From a checkpoint of a small self-supervised image encoder: 2.89M parameters.
Rows from block 2 of a small self-supervised image encoder, named by matrix and row number. Rows with one number belong to one neuron. Each number is 128 + 32 x the weight over its row's rms, rounded and kept within 0 to 255. All counts start at 0. Numbers have three digits each.
After each neuron's rows are labels from the 100 images, of 14848, where the neuron reaches its highest value: "strongest on" is what is common among them. Only what is clearly more common there than usual is listed. The data: capsule endoscopy frames (Kvasir-Capsule). In brackets: how many of the 100, against the usual share in percent.
# fc1: MLP up (model.blocks.2.mlp.fc1.weight, 384x192), inputs 96-191
# fc2: MLP down (model.blocks.2.mlp.fc2.weight, 192x384, transposed), outputs 96-191

fc1.251:153168112149129155087108107100155096106176111180157156153178165148042117101080209160167136131175105102146121175142099136145135097143157097116131129121150144077150075155123097138181107147053146096120081139153177172084095158133182095129102150159088087094100108101059164141107155098088128153
fc2.251:116107093164196117204133129123201133096100156120113111143153102125113133092069089089096187094177121167102111162132123166125121149117130183122091186179163106129103068177129120136133193095103116171150166121150089153182156105108090080127174114140118133137193172063143153181090130113163163134
strongest on: finding: blood fresh (29 vs 0.9)

fc1.333:137102180083126120139170105203116117131112075135173094139151089098001097111142127121145115120124149116108161077097157144140137090080113136098157112127099148128131143130176163139149098189171157127130146158107133177121198113130127083130150112154112145136172124101049160137117150070156102166
fc2.333:102105125158079157112128159197134126175170119079115147154117148179116129149171142152120091137030118146095151140107088144120136104144134144173104062057075088164070113094112146089139137156215120121138129185106115115096119071138128154125155095097187121210133122117141075165109119128127122154
strongest on: finding: foreign body (45 vs 1.6)

fc1.187:124091197172122144112083104114167094148142098132171161119175091110096091157101146101114126089006152133091123128127152062131152127110084077127134115167120116115137150141082129140197174077145160199187136112153102106080139094146118119054173121064096150153157099125144116121087135130128135108
fc2.187:121116158070167132113153158122084120141135111140159139106088154108102169066169219134079151207126089117150160152122121201149102123093119149134173103119150168164146143153200164150130032102145106087115139157134136106143173160098140122076101098135123101102160141120195097099104097077123181086
strongest on: finding: foreign body (44 vs 1.6)

fc1.158:146136160149134094109092164135104113130110170171160114115185190159123156124065165126114105138193094050132056109090171094174115122133116114189168145111157174093175140124135092156046099133091115129062151143087107098081087182120129152139161136184113111104146126158137140140082108142198161132
fc2.158:146133123125189148208077130134158136136136114100100132057127091106169093090109163096111167172120082135123158133133108170132147142091115154064136160130116078142153109148159143073160106127172132092108094152095163134079131087123118100099101179124106110115125168142123124164139171152126152161
strongest on: finding: pylorus (27 vs 3.4)

fc1.287:237085161114119081176139139157147139065133158148119167119140164122132074145111169109084110083145120182093122117194114124083087124123096137104131156068134129079123176148101101149168114161159112171105071162082106115104139161166090102104107151133151153097092112155128136139108109126121028088
fc2.287:114153105095112169071148137163092165162096108100151133180143097152144113143096112127212103169111093140109121082047144131146159142115151126103176109098108099159084047068143122115139096173086123059167115147191169131191108088189099186125099128142152144135150144141117094128146087167160145141
strongest on: finding: ileocecal valve (31 vs 8.8)

fc1.76:128150130134157149069090109135129179119153103085057125123133145100133065080064103130150090195177091111159167124110133084119092164181160124141109168124217173096088137141115179101121126137088127112086110096107148114098081151103097131083107149160117119091130095132148115158082135060136106130
fc2.76:114119135156077162113104120110124075151113140084142151166173077104162147049125140062096160101115138163114115119123106193111185116148196197133120137086106166113156127121144125174094104063147155108159051164106143151154123095043096181172125062145147141143078146102193167132191124163170133124
strongest on: finding: ileocecal valve (30 vs 8.8)

fc1.189:103120196107104107142149178187154120125120160154135138151164153174169079160085203192107033149148119089154138105143157152115131125164119136175174142118147192105117125103174109078137097081131106080086157091099082158087120129045137155154145128184093128156214113163135136160088131131163092124
fc2.189:099081150111118140152137061050143119116128079099119113115100114065174162146114255082157122152194106168112162135124150112158082156077122126099126114128122098132156133126130146129158139130138139148166142102145122142142147086174165148062111076150135079054126156085092072130151093124132148111
strongest on: finding: pylorus (34 vs 3.4)

fc1.288:115137180130181081103121152146129120126167149146153154132124168178151154115134173157134080102173149102123104155090140129162124089117128140153135121129155094149090134119109173111151137143172103105147152093160087090129101111073093176131125096165104156161150115096129134131094126168189168209
fc2.288:088060149122094181180124117126133078101145094157088112103141064037144157167132255097128150150164125146135131129158159126103090147086089169084079121133083104116128106134143154120112130136142135126113127153122104081095107136142140061069167098100115080115229129105122125133124099147095117085
strongest on: finding: pylorus (31 vs 3.4)

fc1.92:106142095134087103078156115105109109153149070178154117122123119073080135100166110152160185096133104146141114105204128125151129086175182143079098143144151097105132111125106114168140134177149138137143136103083132137116147201187136145087067111108100093111159196134132081143093145116168132114
fc2.92:110121176170167109123093124147117103123114117142079098115207114055098147145137126146094110156134091119091143158074104116153101137024159105120198169162134093166088123162111157159110068049136097093128162168115174105201134085115136165081061107157152084129141062169150151145181125098119133102
strongest on: finding: blood fresh (51 vs 0.9); finding: ileocecal valve (41 vs 8.8)

fc1.68:098069158102085118183097109056109162139117157111093121136160182086128098111126161082113152116109140091145141128113075173182122147100102130133155137149179131149139063056184088135115135079066184105096107148121141105074158109161110102140123123101136152079125113147171145088133100108177151181
fc2.68:141132096153145154133147156171097071140111144111220099137072098113131174101089220109132120151154099139133136058101149148082142118207128116112123086132121133112163143183082213096094119138146113155154184100090166192095137148155097121032121122116125137164168161152092111141175108134121162103
strongest on: finding: foreign body (33 vs 1.6)

fc1.113:109136080161134138097098107122145153138136150155121154119216090119039113164138151107109125128214161144129132158142120148097131151177123085128121139167180115144167086141107106094072161122155113055126165139097125134110112125106097143042196109119165149147118166115131177098097132102145104129
fc2.113:119118119136143139118132121082107153174117063166086180148100124141173107120165104097140169176149092116145131178138098146148157144154082200117094193126134084110141105112155132092152087145069100176086066125167090125167100168148178059154075113115112107142145124117133127188201081186133122111
strongest on: finding: blood fresh (52 vs 0.9)

fc1.78:151114125071136154089154153125121080105097147153148147095131184145038141104138090131133113172169129146109117172128155154143161127143132128122181135179104165113214151168107088072124154129131134119094167113137123152144127190133074137020167128104131183144100076114064137109205095120127125124
fc2.78:125162170146145079131130077067136110150111151127092121071125113121118102125155191064126162150151136138150107097109075074147165082126168182120053143143179086142132055142160118110109125101147101106132087217141111119131056113117149121095104145077128134105174116179137123151110098127156077109
strongest on: finding: blood fresh (75 vs 0.9)