A small self-supervised image encoder, trained from scratch: width 192.
Rows from block 2 of a small self-supervised image encoder, named by matrix and row number. Rows with one number belong to one neuron. Each number is 500 + 50 x the weight over its row's rms, rounded and kept within 0 to 999. All counts start at 0. Numbers have three digits each.
After each neuron's rows are labels from the 100 images, of 14848, where the neuron reaches its highest value: "responds to" is what is common among them. Only what is clearly more common there than usual is listed. The data: capsule endoscopy frames (Kvasir-Capsule). In brackets: how many of the 100.
# fc1: MLP up (model.blocks.2.mlp.fc1.weight, 384x192), inputs 0-95
# fc2: MLP down (model.blocks.2.mlp.fc2.weight, 192x384, transposed), outputs 0-95

fc1.276:421551500543475516516388443500569424500459533480405451510539502410486476502479496573505428565522492540504475430529514529489420526521536577479507546468493514523464573495452473488504501505492407530490574466479513464458457537505488457489476426448531500521431451410447518520575493487554420499
fc2.276:533465609508541483501559533517512559555523420509472538608433469460493562539455510422490522545473569517494438531479476488454506497501573464511531464412586484524461524506437441482537459402554462558576499507556538483485524529393427501459505504572557477443382443531530529531561597442545468439
responds to: finding: ileocecal valve (25)

fc1.68:520507469430483523482520475486554460424598509556472503587582461429538508546422436501488565540542563534564408490433461475491568590498440481560452516492455477478576524462473497439478464581504467521551426526472512590526567488486451529502495503476477513475469611465415421466495427531364603531
fc2.68:453499494612474545428449481508474567521459495455535465458453542499446569474473510520539496497498457438420512460519529457481546454499529523541579450519548548564445512568494489540443517532432475537524518454533537463508536561477603440618604453528540544480508448490542560539566604499552547563
responds to: finding: foreign body (33)

fc1.327:390449518497501409484487513537478505422538468548588515507458565486496571454563545453509494480512504486486496521363467496500552490590549471478362433495541527577427553456503547538456527495466504501488490445552509522442451453497412532402573461566525467474428445501558505444485373547471572473
fc2.327:381525529516520468529420562506592565477542539504444571580593463490482582517520587498513549441603512505533478493470492483449458458482557495428451531466463539512510581496548576566531514468611581569412401465434508474440518511452471558460513570535505552507431565503546444464451473498553556477
responds to: finding: pylorus (44)

fc1.104:501492450497553517478501494528533427513523508485520568449554417538486386501474504514510483524556598518409536511438517533465504475532544459583521446470403570533502516499618526552527536504565486446543463571489537543482440484580530538432472519584568416533382537497439463515463496464483532552
fc2.104:441527536499653538640503533455508477557544604523534469418534595514513522479617502532564453503449485470580395517469463530575531512505575535464542427475545476561554505506517490430476413528521498526488504429542554492548451468486537450495512561492533442433563409472534568582527517396555566528
responds to: finding: pylorus (35)

fc1.138:585428520476544447536451477478536521460578383480541478418598567541551523530491446551498520442488548516493498452543508560519607474563526553539501476554509551486377455574503521494496579486496499486495410546451427554504503463472413441420635527413507490462479547474524437452515492536514507454
fc2.138:437459520572590472393568470466511417512499491547532530505455621574578478445506480534445522468422475460532495456448449457468427359465508522496515559507506456514539492515586535556491437558507465516478551429501466466465426488589466466510445492540480507508462547564485575502473512395525443530
responds to: finding: blood fresh (33)

fc1.277:426636436477400419491546496481411472498542503465495492459452498493465503489443439523450428547506449462447489426439463488495537511452481479445473483413447490507496502564468515493466443443565514496457518486489514534462520493509357581544531441475547535466439446516530508567448516503562499507
fc2.277:426515451575470582536537426475440533512516571493407517439435394484495454525468589503535509510462443475428511498417539486454490456478412626500549418488476493620560554468588501488596386531483525553481543510497507531560529502575507457403464525473529520374470523515530475476405489463427475477
responds to: finding: blood fresh (43)

fc1.312:460495509460522506554549492576467509507485450530507545453520374584442438545511519459495534524469494543529592599455595538524477545416498488484530477485494544541544567580533384403480483474549474437480542398445474436536528503446448536604552369587512426504509434501502591447473459533457524492
fc2.312:497472461565537478510541498471470532481517573469581472476473562497576491468577534570514509563498533414508500499477436460547430466498483551530471420515498525566523510562512549540525466515419501479514578511572534553509532434545446555517564442530571535480519583547559567548512465386387586467
responds to: finding: reduced mucosal view (27)

fc1.243:503452452466492451495432583478536492557465489452549426557505552513509426478457531512467647462436558540453522474500431511462469540492472452552442518506419547543549587570442517514510538502503473452484481432485459563600491450431381604438496500502536565522469488456494495492502451484541485471
fc2.243:503494507412524444523505391487457548410581473531496537521486421509512616504400478510521469554490568456518460440523522420481553481543394571479582555480527442515424414456458444504507503497446474538518543479452484445458524482528578380567394492468447509538431519528483555460422476491485473477
responds to: finding: ileocecal valve (37)

fc1.341:516508455515491542516538418541491466462520409449499460571512575491563522506411521478503539510589517456477528491507432509408504531513512548578578448512488466500512405504480426518549375438508489488481590490487558574468515411525495527519553489524413646427463406488386525481586463516428467575
fc2.341:436414443555607535362492450462486415532508557546477467486475459531528441485449478533528555428468549498496465470471496483507500483468479564482485451483565534426409497479491483540452496577522399565481514509436499447552646533386506517522473473513507461508623460525527547411468495447452500442
responds to: finding: ileocecal valve (25)

fc1.187:471510539446506407530576553526484531463541492441468451452475496541503433548477414470525490423436501494404457555468549477596424461466467476613530450456568548528523517510427553529539551473481445474593474485525544510525460423427503528515513536520428518536522561523396552480513400455499529585
fc2.187:483518390482476485523528502473378520498495497581474475567452555519389444567492512445553506435437516487571490441520499517515564546508585454491513524604460496455478584535572542460498575414543473459540513482503492445559451523420501473523560471482519458556564534412543460526526480576496571540
responds to: finding: foreign body (44)

fc1.375:517469507491437466495430491451514535468523515492503473516514455492513575460443527540517464471448474545545569577509454523439589512544604435454600515505497472518449482566549469563525535511535470454435451487454570516485439541538543563470451504580513487566500572513539536549544470478463546505
fc2.375:507472523466440564558474463469541521526433542444530514505488588530472548521471481600465516472543468519482605574503539445526508498431625480486598442558536544445477474503434441527549438542552506457511432504573574427507456577533455503479462590458460503422497511593494457443418435436499481565
responds to: finding: blood fresh (36); finding: ileocecal valve (32)

fc1.95:467555551493504454484441484509535530463488486608442450601451562510475470569534604507467501540517535514455533439512482404508449571562473553481474453523563478476490427566430519440520416453482527516491518490499422469494451480547486569567598536477583487487510452569504442447508667495475492524
fc2.95:483409517545546514556446504517403528463501499461489408427475495526516573529454540470504530473450469535583572507510621570475527575463567498427521565547476554533551514513427493535506573542483492494532511516389525541507386440522443538525475609480499421477516461411613506477558440485579485544
responds to: finding: pylorus (46)

fc1.25:508507500446543498512552414495495475516583498443485599513525447462530533435490434407441496456585553467514421537509528475482545498482524514456587556637438619477515510549412488463471549472457535558592522434559526529492460399525564400513480492492414472489487499441463580473596529593493559528
fc2.25:554470556459490607501468492463437548552437539504483499562614495486461558496526431473507574482467561426498518318412436522484463544468440419470545545396510465517444507437503514534478493481529513519528508567505581496444476540517561599505555534532467503575440495558524522516522506501512450505
responds to: finding: ileocecal valve (28)

fc1.72:465561561469545557490493508503538455529488516542440520434435372497533586471545479483507493499506521508477536557469506525521511518507458512456532411477547483394514438490435526486457483499524572479509516469554484535497492378544515524555410416448525486502601501477449522502522638515481470673
fc2.72:409452527499539496536357548469505510488510509488486463466572454516550437502428496486456463503548481463420579548536528500456529503488611529490492397552498509482549486457524469524501509444510510534513522553397454472514502442541537534433474502450500531504451453496612542388541459359485579421
responds to: finding: foreign body (34)

fc1.131:578540480457472504477395493533518543573512533533468505482423513482441515369469515414505537490514409590420494476502530412477511502474464546451439481511521529518537504532576533463543530504528540487418572500481449580477444470566512537608426415519545527487425517539539406444546476562544487508
fc2.131:485550471362402481541529424505473448449503463516538547437478361549521567484507582519482472526583489490493575638521500439550640484474479458603523446586483450508481568484572491462489469408582552538461536582526492452493483458489496535438424523404542459494424486583475518397445408576543542568
responds to: finding: blood fresh (56)

fc1.333:469488479482438397512587521445480455470574484517471481551509375517511467478413523525546518570422521500450484517488397538467437568581351522503456557485470505408531507477553554447477532476466502530592498487568490509607451499462489415434559492529489441514593543518415461485522582554503493512
fc2.333:543557550498421512510385418599510496449556479426482464505478503490488498477590499488530502486509594500453426520405488489392583415502418432499485501497475471463474466464504499461466491479451483506393467441494624519505476398550467584582517456482565495507556502542511520548467528439549480454
responds to: finding: foreign body (45)

fc1.324:481531558548437399432431511431574460454590531508535470466454561477522526411506495525475472474498503546489500547465538526431482516530522446499600501470507478580356494539490502477538606529539552607474441510652450515543425454473545483446444408485471454452456513474488532509458521479452516546
fc2.324:444619496462478397523542521505447554529566585541439469604495457523485440553515466493571412479474540513457498434474526461524556592424526494514499420527530511490423454508515454556594411591519430481517543588499511511461565502502478563494465470531532514388567446480518547532452570532466517552
responds to: finding: ileocecal valve (35)

fc1.255:535601541552470477407629542530580518417418481476533543525449427620522401454423445494485478489505461473484503519465470508525557610465446522511507602576538511481461572481555527588516369512515467536503476459489481497454543516485460465560459455436568642564493413528463446508526458517564449544
fc2.255:613493438477454553504488548552455482464435467527468533548547479503549457529511487476450518484502476548516524441640567459483553461487529472490515513439494505539478546497486442479467432565462494356518549445447516530466384408566565505583506521469451564539499579421476500515520505477559492533
responds to: finding: ileocecal valve (44)

fc1.49:487512538584524521412456556657528449498509458504521423504586418481471485467463441499459558482568449550527456564465473457572561509587451466546497448593495493494389455552400465472533471460504527430471565484539466578553517594560457488530441448364408489519529482460523569557427559446451452555
fc2.49:485590532525541484475524408448472438503547520489413555588567571524521530446562457581491553456437522552490540432554537514439484518573437497469522603559555529480611543494520447471433521584433522546459509486537463510506502510581495523475447529591632451494387520532500478344489473427487457467
responds to: finding: ileocecal valve (30)