Rows from block 8 of a small self-supervised image encoder, named by matrix and row number. Rows with one number belong to one neuron. Each number is 128 + 32 x the weight over its row's rms, rounded and kept within 0 to 255. All counts start at 0. Numbers have three digits each. After the name is the row's rms in percent of the matrix's.
After each neuron's rows are labels from the 100 images, of 14848, where the neuron reaches its highest value: "patch colour" is the nearest of a few named colours to the mean colour under the peak; "strongest on" is what is common among them. Only what is clearly more common there than usual is listed. The data: capsule endoscopy frames (Kvasir-Capsule). In brackets: how many of the 100, against the usual share in percent.
# fc1: MLP up (model.blocks.8.mlp.fc1.weight, 384x192), inputs 0-95
# fc2: MLP down (model.blocks.8.mlp.fc2.weight, 192x384, transposed), outputs 0-95

fc1.353 099:093082125173164126089029114052165147093126133107082139150155117159137161103141134173133104103146059119168106091094156091086099202167155145086146144130089132148142124118139072144072109137078124162130092140061105131098098075100155145152105123106144161119157156146131143092142151116094134158
fc2.353 098:164146122121057075158180125192120127112086174154090107101068101099125127122089126093104138146104196168124122088165130157113189060078113153157104134132176175145074113123072143112146139106162216067168125140137134157171150143143105088101183108121137178120077101127167129130031106100172153154
patch colour: grey (71 vs 8.4)
strongest on: finding: reduced mucosal view (25 vs 6.2); finding: ileocecal valve (25 vs 8.8)

fc1.69 089:161148178129112119110139091040079193151050127134136109098126177163070152094081140139069191111123146139088207122160114168101124152146144103101092113089087110203110101146088138059154228142119110138166147116103161153093100149161103142108154175083119110146169128180163151139058108072148155133
fc2.69 087:143097108133132140117072153184160099135131094103109144147131118141180073143093136054142060138156127107106085155144176172158085101122093147166159090146203130116145126119147101161155112146109098093122102143116078124122099138074172141126114119142053130128099145131136136150167112146125106131
patch colour: grey (27 vs 8.4)
strongest on: finding: ileocecal valve (25 vs 8.8)

fc1.234 106:167137125131199115073112106137144143144104117152093115199114156172159163128179139164104138118120136131172168093132059132111138113084121135068131133110205116110142161118169102145185150148138148083168158173147158158106141167123130122147148171125049058125104151148127104129130127124086157143
fc2.234 106:146145126127103152058174107190128107141100091092134132111181167091116094151095141095139108138137177144102114144131077146115182117120134152160060108132170112157160157138156184135136133108156128126062161118173102104079121128099113177130080072131109168218106169157140145128086147112143168098
patch colour: orange (38 vs 13.5)
strongest on: finding: angiectasia (33 vs 1.9)

fc1.54 088:129131087085159035137153126099121121127085206138125171148129086083187079159153063142165171143122147145129090103159116142063044143162085161109092062192161132144068144125109132099051134087118160132172165127164173079152119111138180159187121106129170111175135130143134133116122170148174145112
fc2.54 112:117203102150104183148118139211144126124132102121171084123088128104113139130136146109172073068158180145187148117143116098180146098076106162138083106084100101122130079203201151073198142073104129134196097166149122137124187109116171126157169134112138101073127102115156102109125137116115135126
patch colour: pink (40 vs 0.6)
strongest on: finding: pylorus (40 vs 3.4)

fc1.180 083:050131082087202137125104148101105132083169185110139116050096067125148147149096104117108107129103136160110080166128110152135133128129108109152128095118133173146108088118207105106121111146067111103126176107152132194138108147131160061111126106115146071143120192141164125129140093088099159136
fc2.180 115:136097173159046153146132097128137145196170114094121135139086112103105111132090082156125153106117146145117183141141101159106103096096142141120137143142148128159153116150111168132120169178139119154106153078160111068072142149136125171088159167154150101169138171090099089133125096119182127103
patch colour: orange (31 vs 13.5)
strongest on: finding: pylorus (27 vs 3.4)

fc1.368 104:103117112098097163140044213127123140122138081129170157088103106133125098114124124101161125161127170120154131172113114098161118138138169120078155125078090156147134135140122151123069169128059146117109083092152136105115086128134073136114194125126136213089070115110204124112068117109094155139
fc2.368 091:159112152091112161129130062141114116164094137138065057115112111153134178102120137123094148093082111121141133100124174178127119142149139142167075144182145097148133171134124094165166177147174092100161136147094132148095151139114166120175076142109081048162107117139095125123192181181129085129
patch colour: black (97 vs 6.8)
strongest on: finding: ileocecal valve (69 vs 8.8)

fc1.117 104:092134183092045184161166127118162115149082114074085156119123050084151059128119099163137180161168152154134135102118141104121141166087117102158134120165139093124107145149122152140087113160119108087173084155184131130106118126104135131127157120154157111136184105144080162151123105108104160121
fc2.117 109:127151100175179165138099138128105094144178116108114080169153153087104122068120148159055080080050096154120133155037094135088136084115129139085163127097109114154208133140185128103154125105117161107129202098133162118185140163142170110156142172094128146162165111157149128059101159123097115138
patch colour: orange (46 vs 13.5)
strongest on: finding: foreign body (31 vs 1.6)

fc1.365 103:116179136161138125151147154142139149118161127154127147183112098135116159116165114154183128128046139188096074058108109143123159119122131114092141082097120156095115103071097134170103128120185157139156126105132141125087152059098105122116106081111074125158173132135082106198123127116116175029
fc2.365 099:147145136104144087158105100202107129092104145080162060132143084116105091101063143106107107086137125218106164146105109134129166119114094111138182170182123100170141132131138172135101105113108205146126127076170121099190130112112100148187145179131115162116086101154141182090170134165175140152
patch colour: black (87 vs 6.8)
strongest on: finding: ileocecal valve (52 vs 8.8)

fc1.265 105:162175120112154126157090173196130064114098165162136152173100139132181107097124132086110156097101149168154120120133191125188163145162140101109205138121110109124104160154149123174080104135194098123123110139094120117110138178110176106112142187132128094098143100101153173133094130091134160160
fc2.265 111:165087142167105146111142078102129089156140128097115082080153122164112148167162137184132166140135143106139128108128109146113112101108099126131067113148154163110131173176098165133180156100123173115127090157166146172120091085153157180200108088123109201115124074130146092166125112175177108129
patch colour: black (100 vs 6.8)
strongest on: finding: ileocecal valve (44 vs 8.8)

fc1.51 100:089172147104154117082119171127096125123097139190115091122094089138151121109082113145177123129129108149091100130097101222152175147124073106110100127130149147124103117160155144147131071176109124092128178115133130132164140112120146132107138109142216059138149083124172128135195140120119136184
fc2.51 121:155113101121140085120110093117132155054205047094127112118151127103149152074079082127103130101152136135112193118120090072061122155131088147092170138154124077143175096113223174104145151165134160172110082187136135112093105158117100158104150162143154147146096167147162149145151109101167136098
patch colour: orange (41 vs 13.5)
strongest on: finding: pylorus (27 vs 3.4)

fc1.263 094:179141125120152118151166129092118144151175139129107142185143098162110066097024157156123138133127144153139120084122142137120119132182125191122095108103148158175165132105143164056066180107110178077154082146170159134131096142064120076101108079136152138064137105164165199155074129143146104139
fc2.263 104:145119169181127113144129120148123106169128097126133110117092166092090132166119046127130146148132141074114117100104129085162091120059102104131136100168101090160121071122097118156183134141097125160129171108125106090105167155193137164186130153112134117210140108140153076136120151127130095131
patch colour: pink (42 vs 0.6)
strongest on: finding: blood fresh (30 vs 0.9)